Rows from block 6 of a small image classifier, named by matrix and row number. Rows with one number belong to one channel. Each number is 128 + 24 x the weight over its row's rms, rounded and kept within 0 to 255. All counts start at 0. Numbers have three digits each.
After each channel's rows are labels from the 100 images, of 14976, where the channel reaches its highest value: "top examples" is what is common among them. Only what is clearly more common there than usual is listed. The data: retinal OCT scans (Kermany 2017).
# convs1: grouped (8 groups) 3x3 conv (model.blocks.6.convs.1.weight, 224x28x3x3, each kernel summed), inputs within the group 0-27
# convs2: expand pointwise conv (model.blocks.6.convs.2.weight, 448x224x1x1, transposed), outputs 0-149

convs1.54:109079130116133114122148164141146150114122146103077121132128141095127102136162098177
convs2.54:141188128128167115108164128113097128128092128150128128128139128128110143083128111113128149128128128092122124128108052128164115112128128095162128128102163144128107107186102128128128088128128128103128128131128117094149104128123195108128090128167128128128100085110128160121128141118128128128116140143128128095086128128145128128217158106128085067165131128128128111128128172120128128085128176092140117128134165128128140128190128128117185076128128128128128
top examples: finding: normal

convs1.147:114147156123160083129130148163104104144128140131113138175115142182170133127142101128
convs2.147:091128146128128128143128098088081162144128148102128121164143128159128136171103128128128110128139130097128128128090128170115128128092125178163128149128122128128128128101128128146110128128081128128142163128112152128128128127149128128144139128185063147128114128128072128181128107128128191128128146191096128158117128128128095118140128095128123101128161102151128138128134128128128128204133121096128112128126109128110128128138103128150113128094080131116128
top examples: finding: normal

convs1.60:106148130134131088115138125105161125142106131081131116116141121116100095084192119138
convs2.60:128160128128128128128128098127128103153128128119139215128128106128128128114148128128128074128113086128128096127128128128101128092128128097139128101128149128153128110128195034128128128108153128128128090096128128087113166073111128128082089128128104178128128128103128128128077147128104128098128128101172128128128128111155128128078128128128088128128128116110128120158167205095128150105128199128100133128128130128163135166128088087128133174128128128128125
top examples: finding: diabetic macular edema

convs1.198:073104105099149119163101093142138136117106136140089140102116120120135172141113136094
convs2.198:128128128128128128128128128070128128128159146128179128128128128128128128118128054128128128128105128068092140161133128143151123102134128157128155160136092128128128061104166130111135128128128128128128128171086098128128128107130093128137157128128128128128128102124128128128106128136067128128166128128144128128128128128161128104093139218128128128087177128128176178128128128094105112128128128113128128146128148128128152168152094133155151111128128141216128
top examples: finding: diabetic macular edema

convs1.101:178114147119126149165100154116167145100111129086139119105146086121124152161138112125
convs2.101:138128151143137128139151132155115082128116128149110104134128128128128128086128060117119150128128128128183143078084128135115144126128128128109143128087128116128107128096160124089128140128128128128105128128128128128109128108128128153113127115128094156128162118128128128128125128138153184128169160128128141128128174128099141098128150066128128176128128043128128089113098128128128154106103128128128128128128098139128141128093128128128201128128128177128099
top examples: finding: diabetic macular edema

convs1.49:142119123101111146145114134203119120125104131136114131096122096111119137121107192144
convs2.49:146128128105128128187091114128102128110147128128128128128074096128124207117128106128128089133128128128168128156128128137088088128122109128098143064128153192170128089144072128128128141128128136083128128183087109153128089128128128128112140105128143166132128085128128138128094113128128128128101202128128151128162073128128140128128109128145125166128128128082125141162084128174128173168128103128100130128128128128128128128128128171122128107128128179118128
top examples: finding: choroidal neovascularization

convs1.208:102075099090184143136139108142149132114102133119133116120153108139146119100165107106
convs2.208:169128145128139101143128128128128185128128128107128128163104128128119128110128128138096087154165128128128110182128139144128154128144146125128120103128128128154128122128128151128146121128102128128150119128175089143172094128123128113128064120092128090138128128074128094128128128121124079124103099116128118153196128128128128118128128128128151150152127104128120128114133085110146066128128149140149128099128128155083128128139169128088100128128121128109128
top examples: finding: choroidal neovascularization

convs1.217:070121118111120125162154109126155124171130149152099166107157096144118144112150126151
convs2.217:128128128139149128126128115128134128128128168112128128086109133103142128128128128128158112128128128128161128128105128105109128069132145128180128173128128130151128110104056103130128128134128128043115087105128158128154128128097145121128096095113100104128128128128128161128110128194128153112095188115128128128184128159128128128128091091149091127137083128128034128128128128128107128128128128128082092128106145128128169128122153128128078106128130128128128
top examples: finding: choroidal neovascularization; finding: diabetic macular edema

convs1.104:106181110117153131120109112150104137124121110133120134134129096122094046126121151131
convs2.104:128166128128128128084128080128189128128128128128128099128114094152117128157128128128128128099046128132128128128151128128128128152128057204128128128128128108128128135120151128109108157128128151128128128077153128128152128113128128128128128128128098084128066128128128121128128128114108140128136128128128128072128128128128128070128128128128162128131128193128127128128128128128128080128128109158131128128128128172140151128128108128128128128197200128156128
top examples: finding: diabetic macular edema

convs1.213:138127122139139130139123098197094106096132093144140124139085118116162157106158122129
convs2.213:113128084128128181078162093119128135097128128103065108118128132141123128128122128187157120148079128128089128128128128128117128152128128128144128128157128096101128128142128128128128128177174098116089150128081128142102128133116133126128128128091128191134128147128081128128128092091128124128113075145111113128141113104128128128091128128097095095128167109134113157143128077094128091175092128128128088156144128104101070128128128096128128089128074159143146
top examples: finding: choroidal neovascularization; finding: diabetic macular edema

convs1.1:100107123174137128118098111124135150130117148106124107152118117143146135215112141120
convs2.1:128128141120080128056118128156130140168103128128151128080088128077126128076128170128128176217128128124128128095188128128128128108128144182128128118128083081128128079099128128143179149132128143128101148151113128163128128128096128068077128112128128128128128128149128091090128128091141091128128128167128128128128097097151128123081128128128128139128131128128128128128128166072128128057128151128068128128128128173128128128128128128134085128128110128128128
top examples: finding: choroidal neovascularization

convs1.20:158144163086119121130144105121124127160081134141127099101135097146147143109159178118
convs2.20:128051087128128128169128128163128128108128076102128128119128128128099175128104128128128122128111128128128128081128078117150108128119128128128128128151107128128134112128128128159128107159161128129089167177128066128128095128106128136128117093121128128103128092128136128121141120128128128159105088094118128183065091162128166128128128101128060126115100098128128151173128107128128088073147175164099128130089128167128128115128118122128128179107127128128128
top examples: finding: choroidal neovascularization

convs1.207:163109126116179117137074148105126123122129134152152138132099123146087140116074110127
convs2.207:143086124128144128128128128128128058144138128096105128128128112093143119128176135156128128189145128186122128128118128128128153128084128081170128114061128059138128085154128128083140128061128091128151128128128106128144142158221164107114128128083069128128128121062128168128128109132140179162128087128099115121128133128104128105152128128128100128128151128128152128128128128171158211128128145106128128128100135096128128128091125128060110090131128128140098
top examples: finding: choroidal neovascularization

convs1.164:125163108123147147132132150109120160121117166187146137090131144177108093115128140141
convs2.164:161098128119128128128128085104128147075108176142128082128128146156124128128128171137142128151128151152128100128128128128128177125119145128112128128086110128103147130128163128129128128089157128128137139135128128128077150167129129121114128128154128175128102174128140128185117062042122165128132144162096140128163128123104128130149041071128128128128156128128119150128128128151110131095130128108056128128128128128128098065066128128128128125128128128115128
top examples: finding: normal

convs1.29:114152096122119149119125159104145128122097082134124128068101133126131153160167105102
convs2.29:202110128111128128128128128168159128128129128128110109109128128128120070128144075128103128103128128128128128128128159113128128052128161108128128128188173128130148170235097128105128158096128139070128128183128174132128146209147145128128128109180078067177128117154100128204089128152089134162128128128128106113165096128128128139147128110128128128128122090128096128126128110128128083166097140128110128150128128128131114128128088126128125101192114128128098
top examples: finding: drusen

convs1.183:169176119136144138136122109122142123172164092139105147113134086161106133135155096129
convs2.183:053087128163092124115113204128128128144128071128084128128189136148096128107128150158128128128078128128128128101128128122080136128125128128191116128128116147128128128128185128112126100128128160128128128128107152128128182128128175171128128166159066143128134128128128128138101128128072128148080166128128168061101125128128123151138148128128111128128128155128088128125128122128124163128134128147128128128128128128123162087142105147128159128117128116139136
top examples: finding: normal

convs1.123:118121120118125186146111125151101177091105131126130134103083154151149123131131099097
convs2.123:128125128128128128128128099092134128133128128128128128164128089148128128091128198140071098067083128128128125074128128128128128107094128114128033144076128106128175146128200128105135128116128128128139128128128102128128165128128128128101128126128121128070153128081094128113146128130120128105119128136160128128128128160105128128128128125128154085153161128112128128128105128128140136177128128153128128161163120090128165128128128139108128087128128128128086
top examples: finding: choroidal neovascularization

convs1.218:087131103106133118106113108159195124155148128126100123096121120139115145140178144124
convs2.218:140128128080128138128128128124128128128151143128128128156099115128128097066132128128128192129128128096128091128077128137128157128079128104168128149128128128137128073162143067121159126096159132128128108128122158128105166128128128111128161118128128191162107123071128128128094128140072104065128128100128138128124128128128141128086128128128128181128128146080080108141171126128040058150124128128101110156128128128128083128128070111069110128128128128128080
top examples: finding: choroidal neovascularization

convs1.51:133141145112171164113121139147116147147137113150140145058150143138158123105172145129
convs2.51:128113128164128125121141128069148128105156128068128126115149128145128128128128128190087136165128169128105128101128156128124128128128102130128098128128212128101128131128080139093128107128128167193128128128074210138143128107119169128128128150128128127142128128135128128128128128128128157075215128142066164094121128158103128128069117137122154128128180128128128070133128139128128128128096127128128128128128128128128128109128107128128128128128060135105165
top examples: finding: choroidal neovascularization; finding: drusen

convs1.15:164128106090110104097102111158161121127113099126104122111141136131083110093088153137
convs2.15:102128128101148149128128128128128133092101114128171158128137128164128127121090066128128128128113085128053170158108128134128128172128128128128128088159100118128086128147101128100128128122109128138128104128128156128128082123063095128128128128148149144128066128096128128070141128140128128128078128111117154179128128128128128128128094129147120128128128128128134140128085128116097112106128112045128128128141165128060115128128044128131128117147128085156104
top examples: finding: normal

convs1.137:145153179100102152095148107116108141137140120145115173141146147143113106150098114171
convs2.137:131141139128128128128099128117225128128128111128120151176128082072076128126171149128087182097128122128161128128149128171108128077141128128128106128128128128164128128097107108154128137160127128127128080128100130109128128128128128128144128125128128116128128133080116128128150128073147128120077128087074128128128117094128128091128097081128155128091118128128107128128128103128128155128150128128064128128128128128128128128120192128128079173128128128128098
top examples: finding: normal

convs1.215:144120163139135139065113141129177136089116119128172109095141138097141130110152128132
convs2.215:128143206075128135107128128128103128128150110128138128128045133128128154128124151174128128161122142128128128128128106124108182128112142128128128128078128115128128140172137128128193148089128128084128154133128114141128102054128128135096140128128164128128128143128128092128128128128128132128125128159128128128128128089099128128128128078128128141179154128128128128128117127128128073128141159168140128128128128128082128128128143128128133128128164128124128
top examples: finding: choroidal neovascularization

convs1.94:123123092134165155115142097151125152143159149140086094184143137135147128140092122115
convs2.94:110128128128128148128128158128097128139128128128133143079128117128099171130128128128178083128087128128188152128128143128128157128124113128128118128092128128128158120128128128090089128128094128159132128106133143128128149128105117128128128128128128112128062128109082128128128109217128079128173082128146111089128128128128128220165117129139128128128128128128128104111085128153127119128128111145128128127128128128128112128128128128128178128128071128106143
top examples: finding: drusen

convs1.209:115097137103190127080117128101121151152119140171134109114117088135147151098127130133
convs2.209:120159128193133128128139104128160126172076175154108128128102124128128128128142094128128128128171181128128128103128109101128162098128128128113128165115128115128128138128120128093152128128128128214104128138128064104128128162154095090076128128128128128084128128128128083203182097094128128128128128128128167142128138215105128084128128054074128162167128128128128128128126128128128128160128128128169133128128128114121128128128158128064128128128128128128143
top examples: finding: choroidal neovascularization

convs1.86:140116086142135174074139134140140115104155169121115082105100143117122154124147136125
convs2.86:128128128128070128147128128128128128128178159091128128105128128105128140091128167155128128128128055128128128131128162116128151152128128158128128128124128168106128112128128128128123128117088128128169128128156128128128128128128140128140171128106156119128105104150128128128121128174067098128131101092144100138128129085128100128138110074128147128128128128128071177124149157162128128128128128109151102110128128144177128203108084128128164128128128128093175
top examples: finding: drusen

convs1.30:133112127088128118085113154132097120118128119077125157089099148117166131106087116141
convs2.30:128128094128159128128139070128136166129128128066160128111151052128128128120126128128128128128128063140083094097140128148155096128128128128170128128156128128128128124131115128128128128133128128128077128128128135150131153087128147171128128128147167128102152126168149098128128128128128128184128125128126142128065128128128061120128098128136099144147147128128146128128128158113154128104089111128131144128172128128128126152128167055146126131128136159128128
top examples: finding: normal

convs1.117:112131133120112175131071123103096162133076136125152115120110149140119099105138140096
convs2.117:095128128128159128128128191128157115128161095160155163152170090128140128180189128128128128128178163128128142128128128128148128165128131190150128154128128043128114128128186114128169128128128179128128122095128128179128142128128153220159079128128071128081128128114108161144128159128155138156083108128123128128098128170128110128145095128109128112128159128100148123128128212128128083128204121128083128128128128128128090128180128128128128128128128128128123
top examples: finding: choroidal neovascularization

convs1.35:130203122149112161102125108108128134125130108147175125167154132133111108116112105143
convs2.35:092145066066143114123121128132128128128128101155128086133163102119153128128161128098145128128184119115128128128148128128128124085128110128128128126148099138128137128097101174081128128128126128152102101105128128128128140183128128128128045128128172097108128101161097128128094128056111128128128142150128128124104128111103150128144118111128163128128128128128077124128128128128128159089075080066148128128128128128128128104085115128093128125086128133128090
top examples: finding: drusen

convs1.200:139108103135111131169121124154139083140102120114137136111169087115178152099128100109
convs2.200:115135128128117128107128116113081144128128119128129128103131128128128105107080128176115087128101128089128128128128128113136112100128128148092111128128119062128064167155158075106108128113128191128128128102173129097072128128142090120132165128170128150128090094187124157128137128143115108148120128128117117176088128128128150128079128105107128128168109084128128151128116128128128118140128128128128075128128169128128128166128128119138128128128121111128129
top examples: finding: diabetic macular edema