From a checkpoint of a small image classifier.
Training: soap at rate 0.0029, 5700 steps.
Data: trained on retinal OCT scans (Kermany 2017), 49215 training examples, 14.8 epochs.
Rows from block 12 of a small image classifier, named by matrix and row number. Rows with one number belong to one channel. Each number is 500 + 40 x the weight over its row's rms, rounded and kept within 0 to 999. All counts start at 0. Numbers have three digits each. After the name is the row's rms in percent of the matrix's.
After each channel's rows are labels from the 100 images, of 14976, where the channel reaches its highest value: "strongest on" is what is common among them. Only what is clearly more common there than usual is listed. The data: retinal OCT scans (Kermany 2017).
# convs1: grouped (8 groups) 3x3 conv, stride 2 (model.blocks.12.convs.1.weight, 680x85x3x3, each kernel summed), inputs within the group 0-84
# convs2: expand pointwise conv (model.blocks.12.convs.2.weight, 1360x680x1x1, transposed), outputs 0-97

convs1.420 091:435535494559561541516525496493528591537517500507523447519433469447485462492513536513521560502522482433546489491508535476501410503462534453497491526493485467473488483507518499515467535519491549544435441624463504528586536499482456554420447517584493507502541
convs2.420 095:580500605561419500500576500473608498500500500427467482511500500498534500533500499587457500521500500615593500539488557488500500500471427500500500500473500448500573500500500474500500552500500462560500500511504500500515500500500605500471500500451453500565598500500552500500426500500497502500484414
strongest on: finding: normal

convs1.221 096:565492512435477462490514503555486505462441527515397536505521543506528475412509492431517523487519453492482597481498512548598466528522499526488430520463486566509498482592528482508582434525522505485483472579481462453451519427491457529466482515529508514520503
convs2.221 097:485500478500500500500508500453505472500500500500500500500500489500500500484447500556497440429500500500441588500500500500568500500500628500500541416471500525500483500500527482482407433500425500554500496518500481476500482530500500584486500500487517500500500473500519500500586500500500500577530500
strongest on: finding: normal

convs1.265 103:464449448486533519501477540492409552484471510468443481523550448537420402477451489523527544450510477506493557475490497466496573484484481490426530473514484519501499475455455564564528468553480469422533468462520536416408503492506458492537494462467510496544560
convs2.265 098:488500493472500500562538458500518500500500500500500500500500500500589551500500500579500500500500500431500468545500500534478500500512508406500525500487513447500651515568516500500448500500500503500500500414500500500500500500500500500466500500502500500481548500420525500534500433500541500495500415
strongest on: finding: diabetic macular edema

convs1.266 099:464412468441577587438460568484448483484513519495459519492516470485471481490428503480504531455503557514483480468473519453442518453566558541446566461400439518517517502417520470504445444520492461515492496498516478488484498551539529591504532496469481528514494
convs2.266 101:543500501500500500490519556500548500414541581500500500593500390500500500500500423446486589461562500496529500500500567500500500500500518500513522500500500465475500500559507500500500504500500500500486500559500500568531500503500459500500500529467566404500500500368500500460448595535369500412500500
strongest on: finding: drusen

convs1.636 084:454473543622444549558446564514496525439424511455549489432483511505508497542535494481462560480502460523509527509525476469525546529513477452524511446538446495570506457498481477520408495415484480491524460495510424455467467482510452451461470516496532560540471
convs2.636 117:508477598480426476513500426500500500500440561428443500555494500448557556500500500500506500545533480500500461452514500500496500563553384500500453500500537500492500417479452500527553500500551500428511554512370500469500500500500491395500500589500451544500500500500430500562472500487500633500456500
strongest on: finding: diabetic macular edema

convs1.60 093:431499438452494492491459506500476511518468514443524457577523509468578557520470494463457457446497464526470486438519534546516472562489627545546480444519411535500502585494514437535547484509474505501444466431507519502500523499495462599509539520497532491478490
convs2.60 078:500531500426496500463380437557500500500500529500500500515500486500546414500500546500500500500500500500460500500500540500500500500500360500500465500558500494500500426500491554500452500500403500540433500500540500495500572500500500431393500500500481446500500500500500500500500500381525500500500500
strongest on: finding: choroidal neovascularization

convs1.599 088:504462475569479496500507440427489491503475433471531492524415454520473514474519451470423515417553478491473412506542488579447531484501500512601531482478520536504521550532471553530480457580462498469569460526493471536459500484536431503492579504520509461515525
convs2.599 092:454500530500485480500478433539459536506469497500486500442538467500500467500500500500461508520453428463453605476500490500500520477510396500500422477525478500500612439500503500500500550500576500500500529500475491465435500500463500500581536494500461477539500504500456494475466500448500540550455500
strongest on: finding: normal

convs1.464 086:540452505485536452454562481474486472466490534496476507585471498523509524528474466410460452514477474486536533482546448513498441512404533568467529450502479450508490461525431446472501486500471462481611479516504481571503544491457526452556484600523535521440516
convs2.464 092:500504500500500500500500433500500518494500500500453505500492500454500430500500530536500500500534500500488492500571515485500400500399500500540458500538500500450500500500427559500500547501500501500500479499500480500417493500521500424485500591440547547465500518500500500500500500396500421500500500
strongest on: finding: diabetic macular edema

convs1.620 088:564467494490508515522490457485523537507513387440511509493481491503440537434468442487527452487531506531536468525571461462479545502518529518564482550483491534459463621515524474445520479563430514499560476475593555462500515506471438523452546484529512456468547
convs2.620 105:500523523480500500495514474500514500500500536500500500500500500473647521500500476500500497596500500500500500500442603491500500500500500500481479500500500500500595500568490377500566500518528485473476500500498500500528500539500500540500500512500491500500550500500467500500443420500509525500500430
strongest on: finding: normal

convs1.615 094:469518465497534523482489488360499507394585447476492442446465507499476496480517458490480432485495500526578486584494461530532489529542509449537514546494483513527416543495537493524480507603452456468544451472471488479497494487511453570461495491491508543530486
convs2.615 113:439557500568554476500606500500500500579564464634500500500569606539475500500500500500486500551521459500500506500442500476500500495476561463458500505500500598476550500458527500500500500503500500497500558500512505440500445566539458500500505428485500461544500500500500500500500500500500461549553608
strongest on: finding: drusen

convs1.529 115:469457483485501477440499502495481455465481476516495505520492490487530517522626534449505497489483458608504465464553443536477468503512504492535425519463481583496443562476517487536601497494526499523493496484501486459498502479498492525498527649609505469483499
convs2.529 093:500500500500586545439453528500380500494546500500500551563500500543469447527500500500561460500464546500500500475504457494604500450518596500469500500558483552435500573500581500500443532495523511500524534493432534500500548500555413612481500500500523500500500500500500500468500480500500591555564570
strongest on: finding: diabetic macular edema

convs1.399 090:470465497588569504494473568442520521518551503569470462493501475438453506509556507537493525467436484528463549456529480457479424512451528459479500571493492443454492509536542473533532488500532611484508509554457503475483502514483513636508508469526480470490567
convs2.399 117:455455557500444500500500481500500455500500578500469474457500542429500500462500500500500500500500443558500500476488500500560397561500483500455426466469543500500500450436500500500500500485500457458451559524500504504500500484446500500463500481491411439500438436500470500500441500395488480472491469
strongest on: finding: normal

convs1.362 101:531477499483511449482454589555490483497554582448454494519457517527546471496531468486526490536483477577509500508484505450415422547497524500490541495577503611477491511542495511512511515489471400533461472485560511468459483542529535520521479465558459518603503
convs2.362 105:464475500500500492471500544500500500440500500440484498500500501523500500460500455458602477443500518468398495500466477513489500500500571497409574443500427458570500627500500500500500538500423486573500500500500500533553546500500500604500523500552515487500500500500500500500503500490500559500500500
strongest on: finding: drusen; finding: diabetic macular edema

convs1.661 098:491491421441568534503472485446481504456496459495484517513394498466496562528477470480523534485572497526533447564515532572533483568549509491512502405527475557464475487552508503492517455531488557490546456439494496516505508522454499509480499389440454416504488
convs2.661 140:494534522536536500500511500529551606595496500584554554516531535500500537589488574500475500565500500524500578500593525574500561500500520500500548575565500525467500410500480500500500514581500562500500500500500500500500477581560500500464500500500543541545514528558569548545500500544578533497504458
strongest on: finding: normal

convs1.641 086:463490484554414559502505508469526513513456489520463578427484500471454530488528517558480379494430452492515475478474466539454467535537495527505479529500513499556449528534492427406529561459503456511495492500476486427468470497465423484506464443436494470497435
convs2.641 125:453444500439500500578470500432500500426500500497495500536492415477584500459500500501460540526500454510500500498500500500467500500500460412422511500480488451500514511462500479547500506483500500481500379500374500565439589500514500500500500523530497500500495520500500500500433418369489481425534500
strongest on: finding: diabetic macular edema

convs1.335 105:405576496488466446478499513501557475514534537571532575487524533511499401499463545538469428466537498494514487482520465507524464496489557550517464446486527494514490510587548545538415505525491559495494521426530451612527499512523543505487531526434495520513487
convs2.335 093:500500500500500425414481500500500523500448500471582500500500500500459500500500500452500500488478500449444500500500500531495558500388500478487513500461500500448445521500500500453500500533486500562548500437420453500453492535500500434378500441497500441500452500500571500500500476500500500500500549
strongest on: finding: normal

convs1.353 086:542508578512537553534493465474566419495487383505529484560498516488542495494468460538516506490499511481525468508555534489499455480482501490522454477469543446599494531491541525497548575439550446535481446548485498479555493492448526570478494518499591575489452
convs2.353 076:459475500456500500526500472496467530499500500500572500500507500500458500500500500500429476500500542500500425589493525470430552410500500465500424405500413505499500413500500500502497500500500487500491500500542433507500500516565500446500500500497500558500500497500551631530438458500577433530476509
strongest on: finding: normal

convs1.631 091:484455515474542519479548519477552553505504477487456529530437513516532530497490449460473539520583529558500501480536587506541486497489418445508569517492518517454510472503456561590471510493559514447483512412467518524476513518520608478542583505512528584490529
convs2.631 081:505533509500500489500500500500500500437500414500608500543500500585576455532500500500542500500504500500500500484577500532500500430500500412500534424528500500492500500500500500507578504528500556500500500506548500472500500500564500500489500562568500588500500500551505500571647487461536500500496500
strongest on: finding: normal

convs1.674 083:532450544483531496488457476571499498505501513471500489572472524497484444388453467472517516527454559476533467523500499567484454455515544482554528462489504513475600497474574486460501432538540427507519458442498435545462503516484499555454552551475454412497471
convs2.674 093:500500555500500558500500500444500500500500617483500486571500509500512500500557461528500426500535520587604500492500499500504434546505479547500460507500500561500500500478500500539500477491515470443500500513500579457500500500505500500500571500500391500500509467539472500500448500500500449564500582
strongest on: finding: normal

convs1.654 102:503509489434520510526459478455458524443519531420480463507501458462458500464481487502485458450545471488470475549468518624489501541562485512607575533491472502472444457482529516543503487593482457486546497505463445535459519464455528537468554416549541508510480
convs2.654 086:500500500500453500500500411500438500500500455500548500500500500500615502500532500579500437561518500500536453507500553502500504512456457500500500500491557500515527500445379500491500448500431500570453500500445500474538427500500500500500500516500500500574500477500500406500528500500500422540484612
strongest on: finding: normal

convs1.469 091:457435554555469485486540467506486531441522501507509486581447523450516508492524484488475441497433473500448465536450539512389491516472475485488484473502511588492535474395459524456523507528525489576519480541457508497469377448437547486530529514497479463482503
convs2.469 116:500484404500552500412469537500500500435500468500500500559500510562494440489500500500500548500500443500547500510500602500500500530500494500515541500492424500397522500500500441500466500500635500480500500571487583531573450500482426500424500500500541453500500500476500500500500500576500511500548500
strongest on: finding: choroidal neovascularization

convs1.426 087:580576547506523514505517497476481502521527484522525542430506404478510546496515463453517532549495489493506576507520484551477536536485582450514509467441495498477441421552485487487509497561515511450483501408467520461575560621492535431486505502530486512487523
convs2.426 096:500500500453500458483500563523439500536500574415514500500449494495464500517529516557500500535500551564500506500500524510500500465504575585442587448500525500415445626500607449500500399500448500456500625570500500500560723500500500610500547500583500500500500451500482396538505451500500500500482500
strongest on: finding: diabetic macular edema

convs1.205 112:479529492467508572360497531465504575470464497525487443469498470500377518455490506491440492498475506486474466525517530465515482489456530489478580480511493526594538503532483488482479520461491518518481501489584498464481517469584604456549459528517508469468464
convs2.205 078:366500547393490463459452500500522487500500470479500512500500500485570500500476523500500502486472500429500516511516500500500529431500500447500500490500500457500567450500500488568549455518453500506565500500407506490500520506586500461583500545500500475500500557500524500500540377457500500500500451
strongest on: finding: choroidal neovascularization

convs1.563 104:450506557467517515510527435488502502553562532425493498475565546504427559473471498483479436492524496479529507492464535452564481493441487427439541495437512512591555521478501527555498487537506493523487509518435536451455454504505500492461387575500537495568533
convs2.563 099:500500405500437500500500549500500494500500488500527500501500506500500473526500500500535500527500550500500500556473500500500500500451465542500525500504500500500500535539500599404592528539500520581592518500511500500500500536500500457520471465532546500460444500500500500500500500462508438500472537
strongest on: finding: normal

convs1.385 105:524492514372501485512519494601480525455488482455464518509618476533527510455496456529552518482562480453504504536486532498502533507398478517488527463506482432523423568580487539480512518416491537447523507431493530517520444511467475492488496491452527489504472
convs2.385 104:500534517500499500500548500500500552569500500536469559500586566526500581545544574613500486517439500403444500500500500553574518500500532463569500500546500500500500562500500500500480506500490555500500500500500500500500474500559500509500565500500490605599500500500522542509553500500500500500500500
strongest on: finding: diabetic macular edema

convs1.192 092:464515571547452495509497560428477447480548469510498507499510476505421506536504474501559514528524510512443371539534493418460507548450511499521502498477466418464524489439480479479459449465508497511518532462486422456561476569511552504407535509506533447507488
convs2.192 099:521516500442500493505463420436500500483484478500500500500500477500535500423393500431500546500392507475429538460500500500500424500499500415502527483459461422500502470500536500500500500428500407500475500500500500500571500500500500540500500500500500413500500500500500518500500381384463558468377500
strongest on: finding: diabetic macular edema